{"dataset": "read English sentences (LibriTTS-R)", "train_examples": 15625, "noise_aug": 0.01, "encoder_moe": "top_k", "encoder_expert_mlp_ratio": 1, "encoder_wave_strides": [5, 2, 2, 2, 2, 2], "text_encoder_width": 192, "text_encoder_layers": 12, "text_encoder_norm": "layernorm", "text_encoder_inner_norm": false, "text_encoder_positions": "learned", "optimizer": "ademamix", "beta2": 0.999, "beta3": 0.9995, "lr_schedule": "cosine"}
Rows from block 3 of the audio encoder, named by matrix and row number. Each number is 200 + 30 x the weight over its row's rms, rounded and kept within 0 to 999. All counts start at 0. After the name is the row's rms in percent of the matrix's.
# pw1: conv module expand (GLU, value and gate stacked) (encoder.blocks.3.conv.pw1.weight, 768x384), inputs 275-329
pw1.150,100,188,246,185,208,259,208,186,239,188,184,194,214,209,178,202,174,232,182,175,164,189,214,191,233,255,207,213,207,192,205,224,193,181,140,259,185,262,170,212,175,175,120,196,239,159,206,215,187,137,217,142,188,199,237,236
pw1.151,086,205,157,189,205,230,176,189,194,210,227,192,181,214,188,181,244,180,206,191,234,214,229,250,194,218,209,192,211,148,181,197,197,223,195,208,175,196,170,229,203,165,189,248,183,217,179,145,204,208,146,175,215,206,212,267
pw1.152,094,216,198,186,206,168,215,195,230,211,203,200,233,258,219,229,244,214,227,200,217,212,250,215,193,198,214,129,215,203,243,181,135,196,132,216,183,226,177,170,153,196,192,231,176,183,250,201,220,225,191,163,218,200,188,226
pw1.153,075,195,216,172,214,242,209,248,195,168,228,195,228,234,187,208,191,212,184,212,183,187,213,219,244,217,227,184,169,201,190,225,186,181,183,206,206,212,210,170,168,207,164,144,196,176,192,188,245,199,284,130,258,217,193,179
pw1.154,088,177,201,237,154,209,182,180,140,218,184,197,173,145,159,216,214,205,194,187,211,202,199,265,211,186,179,179,211,187,162,256,196,200,203,234,189,149,176,235,241,158,192,225,214,181,158,156,156,216,173,199,157,255,214,203
pw1.155,099,184,190,155,177,193,201,203,221,181,224,230,183,188,226,207,203,233,178,239,191,170,181,233,166,196,240,189,186,215,254,195,215,206,142,231,230,238,149,144,155,250,217,191,190,140,237,232,223,183,206,176,210,169,229,193
pw1.156,084,201,179,185,178,269,196,253,237,161,247,170,197,180,165,170,180,182,142,205,167,158,225,233,244,217,226,220,202,216,234,218,163,192,197,194,145,199,216,192,222,182,189,192,211,192,247,163,202,182,235,117,171,216,198,199
pw1.157,089,171,177,243,256,171,199,185,193,210,156,237,250,199,242,214,221,177,232,213,196,239,204,195,159,165,149,207,265,200,188,217,194,204,238,187,189,176,168,236,231,166,176,254,193,231,198,208,188,220,149,244,202,212,119,221
pw1.158,095,173,195,160,195,177,228,180,230,166,218,239,228,229,243,216,208,183,189,203,187,170,179,175,224,221,217,220,216,191,245,189,184,176,189,205,221,218,204,154,188,285,237,217,178,158,293,252,233,201,189,210,200,204,203,226
pw1.159,087,163,218,205,196,173,239,123,203,209,187,186,154,201,266,220,223,169,223,220,190,197,207,231,218,210,132,223,222,153,186,157,174,209,233,229,198,143,208,213,198,188,224,214,192,195,145,221,201,267,177,271,165,199,167,190
pw1.160,099,229,156,213,188,149,217,232,197,225,167,221,181,136,195,205,233,185,212,180,279,205,199,203,216,176,243,170,213,257,165,259,212,160,181,251,226,250,189,177,202,179,162,244,232,157,206,201,179,226,195,228,172,242,172,232
pw1.161,103,276,195,189,169,206,222,202,276,198,167,254,229,229,271,218,200,221,239,190,202,188,202,197,197,197,176,201,208,174,172,216,166,247,181,160,239,210,202,155,184,205,219,209,178,223,201,209,194,237,192,229,239,203,177,172
pw1.162,080,160,224,173,158,221,205,268,209,162,225,166,167,243,193,238,177,181,141,231,148,140,183,189,163,214,176,221,185,215,209,155,196,185,158,173,106,184,205,183,225,220,218,195,185,194,185,172,177,277,230,162,246,182,194,194
pw1.163,076,208,220,250,156,224,214,113,158,219,199,227,175,220,183,199,194,190,224,193,212,231,204,173,165,175,199,184,245,147,221,175,235,218,258,170,231,159,228,258,197,178,246,208,138,232,184,242,140,203,167,255,182,168,187,188
pw1.164,088,214,247,167,166,240,218,133,195,191,231,193,209,270,211,176,225,237,209,219,200,201,186,212,189,181,187,225,230,134,171,199,248,209,233,222,213,192,237,213,176,173,244,232,149,234,160,206,168,248,161,200,255,176,210,219
pw1.165,092,200,156,204,206,265,230,203,216,181,233,193,233,230,185,257,211,202,118,214,162,150,224,171,207,216,217,195,208,196,232,197,188,228,163,211,153,206,186,155,232,185,201,206,204,188,206,215,213,219,183,168,166,182,213,210
pw1.166,098,202,200,171,253,205,281,201,260,182,227,131,176,252,209,166,218,203,214,188,201,216,196,217,269,249,191,215,200,194,171,201,196,172,231,166,225,200,252,187,177,169,168,199,166,198,178,140,225,190,204,196,233,170,202,213
pw1.167,100,190,205,223,282,191,249,189,197,214,179,183,205,216,222,236,221,167,199,181,172,245,212,174,200,245,187,253,196,181,189,145,131,202,169,197,168,165,163,184,235,183,165,203,237,221,199,175,261,221,191,218,176,215,149,206
pw1.168,098,175,169,231,228,190,212,217,201,223,111,218,215,153,174,258,171,148,156,171,149,173,232,190,218,229,210,212,189,240,185,169,168,197,190,170,195,175,174,179,271,206,198,180,215,220,200,160,233,243,208,201,174,223,157,190
pw1.169,107,219,241,225,254,208,220,221,193,185,185,155,189,210,151,203,190,176,228,175,218,215,189,147,258,197,224,150,229,211,214,144,130,169,183,209,203,164,222,189,218,145,158,192,212,220,235,163,216,201,209,224,180,191,201,192
pw1.170,101,192,239,182,215,180,237,220,183,194,215,118,177,199,208,200,211,167,204,225,135,168,211,164,243,243,212,191,199,203,235,97,147,188,209,198,190,101,207,180,215,193,208,203,173,231,236,208,240,232,181,229,161,179,169,210
pw1.171,096,236,189,186,243,137,215,210,171,207,221,219,171,201,227,164,226,202,209,234,219,190,218,197,193,212,226,244,185,211,251,230,199,203,128,255,207,233,126,177,155,207,221,185,213,155,225,183,274,223,202,196,189,193,212,188
pw1.172,099,235,199,203,244,263,188,214,216,184,212,198,251,171,162,244,187,224,130,223,148,176,231,208,227,231,193,133,168,198,232,186,176,159,164,182,161,224,177,170,195,216,184,170,194,240,223,170,227,167,227,126,213,170,196,176
pw1.173,089,194,225,161,229,174,209,170,164,176,236,215,186,219,234,178,223,219,216,262,235,218,178,237,197,229,239,193,181,157,262,174,180,226,191,189,223,232,203,227,126,227,233,196,181,214,210,200,193,175,187,197,211,162,221,212
pw1.174,088,162,186,228,166,167,176,171,121,225,159,218,178,202,186,185,195,214,229,210,240,222,196,227,111,143,189,202,207,201,187,216,252,240,233,209,227,166,199,282,223,175,219,227,200,242,160,234,163,183,159,249,187,204,228,215
pw1.175,112,128,214,190,226,212,274,209,201,237,183,216,189,238,198,185,190,153,233,170,207,189,185,179,218,222,173,227,203,195,186,215,189,247,218,182,208,239,215,241,132,202,196,165,170,183,202,213,238,176,202,186,220,133,192,181
pw1.176,081,185,195,171,204,240,219,258,192,169,246,209,186,223,172,224,182,208,164,234,182,167,158,227,184,205,189,202,160,210,186,217,224,201,180,195,182,256,213,188,161,213,191,180,156,167,154,185,204,222,236,91,247,172,202,207
pw1.177,098,214,201,269,184,178,190,199,205,244,207,227,254,210,231,209,211,248,214,236,230,239,230,223,233,127,200,199,170,195,223,266,230,216,186,251,168,209,177,185,201,196,186,172,248,183,208,251,204,186,219,204,189,216,223,183
pw1.178,104,184,232,183,266,202,118,197,206,196,194,216,188,183,182,197,193,233,217,231,199,203,179,260,176,183,210,173,190,212,185,126,214,219,155,220,185,213,168,220,165,198,215,184,200,231,149,218,172,161,214,191,261,156,227,210
pw1.179,102,221,139,190,261,258,146,200,160,195,234,233,212,135,156,217,191,209,150,215,189,199,217,244,173,192,218,224,174,182,201,235,225,214,160,196,176,238,134,220,169,182,151,191,260,170,195,189,242,152,204,165,164,217,229,198
pw1.180,085,209,203,182,190,199,195,193,241,215,218,232,202,209,217,225,214,189,182,217,169,169,188,164,184,230,179,211,243,170,255,160,199,236,179,182,187,233,150,191,183,229,215,255,185,172,209,223,204,242,89,200,179,160,195,219
pw1.181,079,169,216,204,191,191,205,197,227,193,187,230,235,164,198,231,151,208,209,198,178,189,177,178,231,165,205,224,180,240,210,192,201,169,226,202,239,213,237,192,191,219,198,152,212,179,197,228,214,193,251,202,188,193,183,121
pw1.182,100,259,117,235,289,173,207,204,236,212,208,224,190,201,185,198,184,210,229,232,213,191,194,204,165,163,194,191,210,206,181,239,250,191,235,144,200,221,168,212,182,240,180,184,159,181,156,228,218,235,209,186,217,159,193,184
pw1.183,105,150,161,182,217,212,173,172,130,204,198,275,219,168,213,248,199,201,182,204,160,161,236,193,111,190,235,205,205,184,241,227,213,214,168,178,194,240,175,185,156,238,186,201,211,205,179,274,149,191,195,183,171,193,246,211
pw1.184,099,228,216,218,199,219,192,173,211,204,267,250,237,227,234,196,192,227,200,263,173,196,238,237,178,191,167,190,180,159,167,234,226,233,214,274,191,200,178,180,193,188,228,193,194,225,174,210,201,225,211,218,255,202,195,169
pw1.185,094,162,249,156,189,171,232,225,217,197,192,195,174,234,204,164,209,205,190,178,188,201,172,202,187,243,200,211,172,229,189,224,236,145,184,228,256,210,226,174,120,222,180,186,229,170,231,208,220,160,206,216,204,210,203,219
pw1.186,090,218,218,279,209,124,176,163,186,251,147,208,257,192,203,198,206,211,300,169,204,260,219,204,214,193,186,237,214,196,156,199,189,186,228,240,221,119,203,216,238,180,196,199,225,244,198,208,198,190,180,303,190,250,189,210
pw1.187,097,173,236,175,204,197,201,180,194,220,267,227,206,238,186,145,220,197,211,234,189,222,191,173,252,254,186,205,153,143,224,158,208,233,201,229,217,244,172,203,97,173,211,208,210,204,194,238,282,134,184,177,229,186,254,188
pw1.188,101,192,169,182,227,148,248,214,214,213,172,197,146,216,197,188,205,170,237,205,251,163,185,176,147,200,189,226,189,217,206,180,156,206,209,147,236,236,201,226,158,182,166,176,149,217,173,195,167,225,205,200,212,166,185,213
pw1.189,091,224,254,149,131,239,221,198,251,159,232,155,181,234,227,166,142,202,210,160,185,215,155,166,261,196,221,229,206,194,194,196,230,199,260,198,241,196,312,193,210,182,209,182,153,193,247,181,206,137,216,230,235,226,203,177
pw1.190,078,222,195,234,188,187,180,149,192,237,128,193,193,167,209,168,212,192,250,169,238,256,196,200,198,184,206,191,228,211,193,168,192,182,245,216,224,140,212,225,223,181,184,209,218,245,202,210,161,182,181,287,150,188,201,214
pw1.191,099,176,201,221,129,207,169,224,182,225,127,225,166,199,188,230,194,211,207,143,249,228,193,184,177,154,197,172,230,228,157,239,201,192,203,209,215,207,210,202,216,173,193,216,204,216,157,173,152,187,214,218,197,237,210,205
pw1.192,091,250,182,239,175,184,223,188,166,209,194,226,176,214,256,196,186,230,235,242,236,198,176,190,193,107,165,206,222,187,219,208,217,229,247,174,185,183,229,223,196,199,258,196,132,190,200,226,152,265,185,224,195,212,156,188
pw1.193,105,199,171,201,179,215,200,200,231,203,164,242,248,162,236,230,203,135,225,206,210,136,228,245,245,207,209,193,190,200,221,242,197,203,184,200,176,229,201,204,134,207,215,172,220,243,219,195,194,256,199,163,207,150,173,176
pw1.194,098,190,171,224,284,173,183,226,182,226,183,190,230,213,166,193,201,234,199,216,185,214,245,186,187,227,226,198,195,245,199,235,216,202,217,176,170,184,160,162,174,212,123,185,246,231,225,215,223,194,231,188,207,194,224,170
pw1.195,101,197,202,232,246,240,209,208,172,179,222,157,188,189,180,215,222,182,190,209,177,225,230,228,238,263,163,157,226,197,191,173,179,168,192,196,166,166,181,205,200,174,180,208,177,204,218,163,262,208,192,232,187,184,194,192
pw1.196,095,196,215,214,259,180,196,186,186,192,147,216,241,174,215,180,201,188,167,190,188,195,219,195,195,169,186,249,228,211,179,169,201,197,220,248,163,219,184,211,198,236,220,200,199,270,194,188,224,243,215,151,222,190,197,221
pw1.197,099,172,181,127,204,210,226,216,207,202,210,195,219,199,222,220,225,223,181,222,177,201,224,249,220,239,231,189,218,185,242,222,204,220,140,163,187,233,182,106,171,221,223,245,203,156,204,218,200,210,187,188,193,222,255,235
pw1.198,098,179,242,191,216,203,154,206,173,224,186,154,214,143,169,178,234,172,185,162,181,239,242,234,239,220,176,201,224,221,197,156,119,202,172,233,188,128,207,250,251,128,173,206,253,235,259,173,223,183,214,207,155,233,199,232
pw1.199,102,205,189,176,243,168,124,169,158,160,182,222,170,262,192,188,183,226,192,224,181,263,140,220,109,142,310,182,197,157,237,142,184,229,173,145,179,212,196,191,228,194,235,224,163,191,179,219,201,190,198,165,256,208,249,213
pw1.200,102,189,192,219,186,161,223,207,184,207,164,142,130,206,203,168,204,160,212,205,209,195,176,195,215,202,250,248,195,219,182,162,201,236,243,160,222,179,230,223,185,213,199,184,186,221,189,197,213,228,199,233,201,189,219,201
pw1.201,096,195,130,259,263,228,181,179,181,210,185,199,256,137,196,285,226,168,176,225,164,238,245,199,191,228,216,214,195,170,246,212,182,184,209,158,129,182,150,234,196,175,167,209,221,214,229,188,254,167,190,167,171,160,154,203
pw1.202,094,199,205,218,172,273,257,207,237,170,210,207,187,226,209,194,176,236,224,223,204,174,182,198,225,170,176,194,220,182,182,248,251,173,291,165,228,223,261,227,134,175,204,195,154,210,197,216,189,165,204,177,259,168,172,186
pw1.203,101,189,231,181,229,172,235,210,207,189,209,126,198,223,190,198,219,121,215,208,172,193,234,154,248,230,221,186,207,199,227,116,142,161,172,203,178,126,206,167,214,181,221,211,194,224,250,179,247,204,197,239,187,187,195,187
pw1.204,106,187,185,218,187,203,204,193,205,194,172,176,158,219,152,203,205,160,206,179,207,200,174,185,181,216,253,188,213,191,177,142,188,176,181,192,214,182,219,238,226,221,151,196,201,173,199,208,214,211,187,216,177,193,207,205
pw1.205,101,219,207,154,159,189,218,196,244,183,201,190,239,207,216,188,231,248,198,229,145,185,233,206,209,220,248,204,192,197,222,203,230,208,146,208,220,225,179,179,172,206,230,199,205,190,210,208,195,171,202,213,241,206,209,229
pw1.206,101,204,248,165,176,238,196,215,178,173,239,187,208,196,219,196,182,187,125,206,93,134,195,140,205,265,194,192,221,191,227,164,200,224,184,175,178,200,209,169,237,285,222,210,183,199,227,183,184,212,190,159,202,208,173,199
pw1.207,083,219,184,192,203,169,212,201,217,216,191,219,198,180,212,215,259,160,183,195,200,194,191,206,180,169,189,238,195,203,206,197,207,192,211,205,189,238,205,229,192,246,247,231,205,187,212,203,226,202,165,202,156,171,196,197
pw1.208,082,187,189,193,182,190,235,191,215,207,221,204,153,197,220,166,241,180,210,182,213,223,176,236,207,170,197,224,237,178,188,209,215,220,233,207,196,238,212,215,176,237,209,236,194,176,195,212,193,186,95,222,209,226,199,250
pw1.209,090,206,214,160,219,182,205,203,249,164,228,229,251,238,249,169,226,224,195,221,175,196,205,226,237,257,176,212,191,203,228,188,178,203,167,223,204,280,178,172,140,232,231,217,164,210,230,235,227,203,210,193,217,170,199,205
pw1.210,098,193,232,189,212,173,214,203,181,220,145,222,162,166,246,205,161,184,196,180,196,200,165,164,221,194,163,205,157,214,202,208,242,242,217,185,222,219,207,212,202,251,212,166,179,208,194,185,228,213,201,223,200,194,209,170
pw1.211,101,138,207,201,225,231,189,177,145,184,252,110,165,179,140,198,211,239,179,195,185,218,210,194,221,204,161,174,226,182,211,208,266,172,218,188,197,177,223,250,238,142,168,209,206,165,152,178,189,116,190,203,171,202,243,237
pw1.212,097,203,188,179,195,293,185,216,204,160,222,222,226,187,160,228,184,207,117,217,110,193,216,225,217,221,255,186,226,211,228,228,170,186,120,209,168,204,191,137,222,228,200,183,248,220,218,178,180,164,231,141,213,215,208,205
pw1.213,095,189,142,210,308,157,180,216,190,179,165,207,175,158,155,181,220,162,172,215,189,192,201,215,144,211,202,220,197,187,221,160,204,201,226,138,171,189,164,266,210,187,174,191,218,231,140,190,193,171,210,186,167,171,188,182
pw1.214,096,218,193,243,203,225,253,202,225,214,179,139,263,166,197,213,195,152,183,179,164,196,257,197,280,233,181,228,245,210,188,152,128,187,222,174,175,127,217,188,253,153,198,205,213,265,212,161,231,213,205,194,151,196,176,218
pw1.215,102,230,236,190,99,202,242,209,229,210,223,154,160,262,194,143,202,206,243,166,220,190,160,169,253,208,224,198,205,216,203,190,209,208,241,208,224,200,258,181,178,219,233,191,179,149,207,190,166,186,220,172,222,186,240,180
pw1.216,093,226,188,216,152,197,227,180,192,202,235,213,216,204,236,243,196,179,198,202,235,236,207,171,168,145,225,205,197,177,243,237,212,204,232,215,237,190,234,179,209,250,217,204,191,193,259,224,241,236,202,214,200,204,218,200
pw1.217,097,169,198,206,211,197,241,239,232,175,208,175,190,207,224,194,196,202,201,229,169,163,189,215,205,216,212,186,201,232,191,156,143,196,138,221,192,209,169,127,208,230,196,196,189,143,187,203,248,271,208,194,172,194,218,181
pw1.218,073,200,157,208,253,187,189,157,154,218,203,250,212,200,224,222,300,195,203,249,192,233,233,173,206,214,180,227,242,151,251,217,205,219,212,196,177,232,167,193,198,206,226,257,192,199,251,199,226,177,114,211,192,214,191,245
pw1.219,097,265,156,225,247,128,184,235,251,220,150,258,225,191,226,183,230,133,217,204,243,196,211,231,192,201,215,181,173,224,209,206,145,217,174,183,215,191,187,152,152,188,207,190,212,222,233,201,212,237,196,172,195,161,127,195
pw1.220,102,186,272,154,168,191,188,209,189,169,215,157,236,185,226,161,173,215,168,232,193,199,165,239,199,201,169,225,193,213,204,158,194,229,268,225,200,153,216,217,183,216,243,179,135,232,155,214,181,227,211,222,199,207,213,197
pw1.221,081,184,186,145,190,273,221,234,200,159,270,170,152,207,191,197,198,203,145,216,186,162,216,227,212,222,204,176,195,202,216,207,192,215,157,175,155,233,164,174,193,205,218,191,170,177,195,171,196,205,192,109,210,181,199,225
pw1.222,103,239,213,186,161,182,193,166,223,241,203,256,217,242,239,233,205,256,269,186,206,235,195,182,159,159,191,203,196,193,190,248,250,243,154,248,224,238,165,195,192,219,205,202,184,158,184,235,170,146,211,202,255,255,195,219
pw1.223,086,199,195,193,153,159,230,174,239,222,194,205,162,213,231,200,254,235,231,231,251,204,211,221,182,154,179,239,218,175,228,231,217,244,208,185,223,215,214,223,154,238,263,247,182,205,192,234,178,226,161,218,246,184,221,236
pw1.224,105,237,181,185,179,195,225,205,174,187,199,217,196,219,201,211,188,221,196,195,248,183,189,140,208,164,263,213,212,201,203,202,244,154,245,174,221,257,222,229,158,232,184,222,166,174,190,224,161,191,186,171,175,208,247,205
pw1.225,096,149,233,233,236,246,182,146,175,240,221,216,201,174,161,216,222,179,182,170,180,208,229,197,198,197,242,191,193,161,192,231,226,241,189,274,187,226,146,234,184,186,111,184,258,160,233,239,208,133,206,177,170,222,214,215
pw1.226,106,216,189,239,260,208,208,224,186,210,207,175,159,192,170,159,182,170,191,177,213,195,198,163,231,186,180,207,200,212,149,182,188,180,245,170,184,156,209,238,251,118,209,167,216,224,200,169,211,203,207,211,163,217,201,185
pw1.227,098,163,203,185,186,167,221,207,171,224,153,202,187,197,189,128,209,204,233,142,248,238,201,230,217,212,203,199,221,216,191,223,236,248,210,190,255,192,211,230,209,164,179,242,228,208,261,207,266,183,175,231,182,243,226,230
pw1.228,104,203,211,215,236,189,241,192,272,194,162,196,188,213,159,211,217,152,199,173,178,205,205,169,237,215,203,242,213,193,186,166,125,143,164,198,180,161,228,186,249,194,174,218,234,237,225,143,202,179,187,187,196,185,183,181
pw1.229,106,232,180,215,221,212,207,207,187,224,182,239,198,227,231,161,178,196,268,145,240,203,179,163,198,168,182,221,232,211,143,249,202,213,231,210,211,234,210,230,205,190,181,219,205,167,224,214,237,198,206,194,222,219,198,200
pw1.230,098,167,184,199,146,199,171,224,156,236,154,223,179,142,180,213,143,143,157,166,214,182,195,204,181,143,199,166,167,249,207,189,241,220,206,168,205,212,207,227,226,214,169,153,213,198,173,195,141,208,237,203,198,173,252,195
pw1.231,087,191,215,193,195,207,186,187,184,221,221,222,209,216,195,164,248,216,210,193,206,225,171,213,188,178,165,205,196,184,207,208,261,226,193,231,197,229,189,251,221,213,221,223,225,181,203,200,225,190,162,210,196,224,228,213
pw1.232,105,165,210,228,209,223,208,182,169,233,202,149,182,171,244,205,198,157,191,163,213,220,227,224,232,201,161,241,219,186,159,234,201,224,264,183,177,187,217,251,225,215,214,196,199,240,203,171,239,251,211,212,166,225,133,188
pw1.233,101,220,223,193,194,215,204,196,187,215,249,222,249,238,235,249,208,222,228,187,158,204,221,146,178,241,159,197,179,185,234,207,199,226,157,221,199,220,157,148,190,229,188,223,211,181,234,226,170,194,199,199,216,231,200,179
pw1.234,089,197,233,194,226,311,240,189,217,157,203,220,244,259,198,188,176,239,226,179,191,173,185,200,232,260,160,162,231,154,154,196,240,206,233,178,217,237,221,224,156,169,183,209,159,214,146,182,187,201,181,161,247,156,183,199
pw1.235,081,184,237,223,131,201,242,170,228,215,245,242,161,237,206,164,216,185,198,196,206,194,195,168,164,157,198,222,192,205,196,224,263,202,220,256,197,221,199,209,207,229,219,212,247,187,177,226,176,186,175,234,237,217,219,216
pw1.236,094,166,163,277,195,213,218,189,242,213,185,214,183,162,119,209,232,150,123,212,213,192,269,229,230,224,246,187,198,199,226,259,216,196,175,269,140,233,131,235,168,133,162,194,221,194,228,213,204,142,224,142,182,155,204,230
pw1.237,082,185,213,188,220,232,184,208,181,191,229,182,223,203,193,231,197,187,172,212,177,172,206,205,201,243,228,177,136,186,207,195,167,219,159,202,154,172,158,174,217,180,205,151,183,204,220,180,217,227,262,178,171,137,212,185
pw1.238,084,207,208,200,180,203,225,135,231,205,224,201,226,261,225,211,219,219,241,236,180,210,186,195,199,207,176,153,192,146,228,210,157,187,213,183,230,187,209,175,177,169,205,209,173,203,234,254,166,155,154,213,220,160,170,189
pw1.239,099,221,180,196,190,172,180,190,231,179,189,246,206,222,197,251,196,196,193,199,171,187,174,136,131,190,154,230,183,201,186,182,143,179,194,175,187,196,160,188,263,189,192,197,206,199,178,196,173,234,207,238,216,255,171,181
pw1.240,087,230,206,187,177,249,178,233,184,218,193,185,220,173,174,196,164,173,166,148,172,202,193,209,219,211,233,181,196,215,218,198,180,252,227,218,179,133,220,196,241,226,191,165,198,201,244,199,204,163,234,172,147,220,234,186
pw1.241,094,203,208,256,216,201,244,174,180,245,179,156,165,180,238,205,213,149,205,155,200,213,230,189,214,211,146,234,300,186,108,182,213,188,263,170,189,162,266,205,250,204,178,228,196,224,209,169,215,246,168,270,141,240,153,211
pw1.242,106,218,178,212,125,184,183,247,216,185,143,241,241,174,195,200,159,203,200,185,228,130,202,155,170,162,193,186,186,235,217,213,204,184,212,169,204,195,200,220,181,205,226,186,185,263,213,226,92,248,215,160,202,210,169,184
pw1.243,102,250,231,204,227,206,210,189,194,241,203,191,186,270,201,145,216,228,242,190,204,260,195,181,214,188,191,174,174,186,180,204,223,219,173,218,211,206,181,186,194,218,181,186,213,152,228,219,256,129,198,226,268,244,252,191
pw1.244,102,273,165,228,182,243,201,224,229,183,182,231,184,182,209,206,187,243,195,194,248,146,187,233,212,163,234,200,194,200,166,287,262,183,224,186,202,254,199,196,176,227,199,197,178,141,158,207,162,194,215,152,219,194,254,190
pw1.245,078,211,177,223,198,163,163,151,198,229,158,211,170,183,219,190,205,168,231,197,205,221,204,182,133,200,184,215,233,208,233,184,212,217,217,197,218,168,159,242,234,190,225,225,234,222,208,219,173,177,143,262,134,159,172,218
pw1.246,092,165,190,183,184,219,215,226,166,181,237,135,136,217,147,186,167,241,195,149,192,234,163,235,193,208,231,224,203,196,154,235,234,187,223,205,236,176,255,202,235,181,180,199,234,156,196,144,254,154,215,253,205,228,253,195
pw1.247,098,132,249,147,214,182,271,214,180,207,181,207,187,206,238,209,196,169,213,175,230,221,173,204,237,271,211,230,167,183,169,183,184,210,176,233,206,215,192,188,140,190,209,200,215,170,193,179,237,223,188,205,223,174,179,200
pw1.248,082,159,211,204,148,232,215,206,214,175,209,211,190,188,190,240,145,189,146,169,187,158,217,211,212,166,225,240,172,208,207,203,191,178,167,231,191,241,191,167,217,211,244,142,238,173,149,191,148,213,256,129,222,196,226,180
pw1.249,081,204,218,201,204,182,247,241,199,204,184,168,190,193,203,163,210,220,202,126,221,222,203,206,228,179,244,180,181,261,164,218,195,181,195,189,198,229,219,175,192,199,171,183,219,162,176,209,174,147,295,212,210,230,243,201
pw1.250,096,190,287,169,180,220,222,190,234,197,196,174,186,219,195,149,192,231,202,169,184,193,174,213,253,235,179,250,222,184,146,189,206,192,162,263,218,166,233,186,218,164,228,214,236,211,189,191,224,212,184,208,203,244,231,192
pw1.251,098,236,201,138,186,199,180,198,211,156,232,208,152,216,145,221,188,253,195,210,224,185,144,213,178,191,203,166,174,202,199,228,247,167,193,181,253,254,235,187,147,188,208,204,238,161,160,215,174,136,204,181,258,219,262,194
pw1.252,085,198,167,260,250,252,132,181,123,209,213,184,204,146,188,242,203,198,155,206,168,201,264,216,219,230,186,188,250,188,205,194,242,175,241,185,153,181,193,243,222,267,189,207,192,214,260,214,238,172,177,192,150,186,207,209
pw1.253,095,193,194,168,239,224,206,233,204,172,229,182,192,178,178,183,211,188,202,206,188,205,181,205,212,246,178,167,183,183,197,132,180,193,214,178,196,200,209,248,156,200,187,198,195,187,180,219,247,98,175,163,205,157,198,196
pw1.254,091,219,235,200,220,203,182,155,204,186,201,228,269,256,232,191,197,220,207,198,195,214,241,210,197,192,155,222,212,171,195,192,196,151,167,261,198,229,185,191,178,210,200,232,198,216,235,218,189,193,185,190,220,191,182,194
pw1.255,103,163,194,224,196,218,231,213,195,192,172,166,179,180,188,250,185,178,187,171,169,176,198,180,225,195,199,208,208,194,183,225,207,188,257,187,169,165,232,237,246,149,199,212,206,219,207,224,182,191,191,222,160,191,165,213
pw1.256,091,203,184,200,235,165,156,214,179,218,132,236,215,187,213,211,184,195,230,211,179,217,191,183,170,223,175,182,139,210,212,202,187,205,187,197,212,209,143,223,171,238,221,190,174,237,186,224,166,239,219,189,157,177,161,184
pw1.257,094,167,170,158,237,238,217,180,232,168,245,178,208,217,226,217,181,203,199,249,154,182,185,218,221,233,166,209,161,168,242,193,187,210,265,152,209,212,214,234,162,204,201,158,163,231,235,238,221,193,196,158,186,126,161,165
pw1.258,095,232,223,204,237,192,244,205,241,170,204,225,259,205,163,130,256,175,180,152,219,196,222,210,226,208,228,213,232,186,150,168,168,181,157,233,191,246,184,151,188,152,175,229,210,192,189,154,222,209,194,178,232,183,219,219
pw1.259,091,186,206,212,170,172,142,190,162,211,206,184,169,161,185,168,201,187,206,196,217,164,171,240,194,178,208,172,191,179,196,199,219,198,273,174,225,151,265,231,220,203,235,193,156,221,168,220,162,195,191,214,213,137,196,196
pw1.260,082,221,227,194,164,205,201,238,180,195,205,176,206,250,194,198,159,251,183,218,175,171,197,170,219,222,247,228,147,235,217,182,190,197,174,195,215,195,212,182,213,215,237,134,213,188,224,200,213,212,320,195,206,196,222,161
pw1.261,083,182,230,225,178,192,173,187,166,219,182,221,191,232,215,237,245,220,203,182,183,205,244,195,150,166,195,206,248,209,208,183,220,175,159,199,171,201,169,176,207,238,214,292,151,246,184,209,193,206,160,234,199,204,207,277
pw1.262,089,117,203,178,188,146,225,184,188,204,140,196,164,215,232,186,177,152,238,200,243,229,150,202,163,162,193,211,132,195,223,194,179,149,236,188,248,172,240,256,187,174,178,162,181,222,211,197,188,195,215,235,209,146,172,158
pw1.263,102,192,253,177,203,200,229,209,210,174,187,95,186,259,195,185,202,153,209,210,167,188,222,175,232,272,226,184,201,201,191,129,138,178,226,203,189,110,252,191,217,185,216,197,156,278,223,166,229,230,196,232,219,188,184,202
pw1.264,098,93,217,208,180,238,163,220,139,229,187,182,148,166,189,187,175,225,184,178,140,168,199,205,193,244,184,245,230,210,188,253,207,193,203,215,197,159,207,199,201,162,212,233,237,212,223,199,209,148,211,212,203,175,183,199
pw1.265,086,195,154,236,199,163,247,210,245,219,155,194,203,150,240,216,159,165,225,198,233,198,173,199,244,173,194,197,175,224,192,188,175,183,250,169,219,180,224,219,187,198,205,165,180,211,237,194,200,213,228,213,184,162,165,121
pw1.266,095,214,173,219,213,193,216,191,243,208,252,193,168,214,180,220,217,198,185,243,219,203,211,192,187,139,200,209,179,214,247,143,205,193,216,151,167,225,205,186,213,229,191,180,207,196,160,193,157,202,197,172,198,204,221,195
pw1.267,099,230,206,214,152,211,233,208,227,214,214,183,226,219,233,165,228,175,234,190,190,203,217,161,235,183,149,203,283,223,185,189,206,192,220,217,185,202,226,206,193,198,211,219,151,157,208,233,184,207,187,245,184,209,206,252
pw1.268,102,182,159,170,174,171,125,190,163,184,218,244,174,208,193,221,198,207,190,255,201,221,160,235,99,167,272,179,170,206,264,228,254,238,166,198,211,241,144,208,179,278,201,190,183,138,162,281,155,202,196,185,199,182,258,199
pw1.269,103,238,183,223,165,197,176,247,159,200,206,172,134,182,207,190,217,199,229,231,287,224,180,179,168,114,184,180,229,236,206,191,191,164,225,197,205,188,183,234,194,216,211,230,165,198,243,203,144,212,189,221,177,214,185,189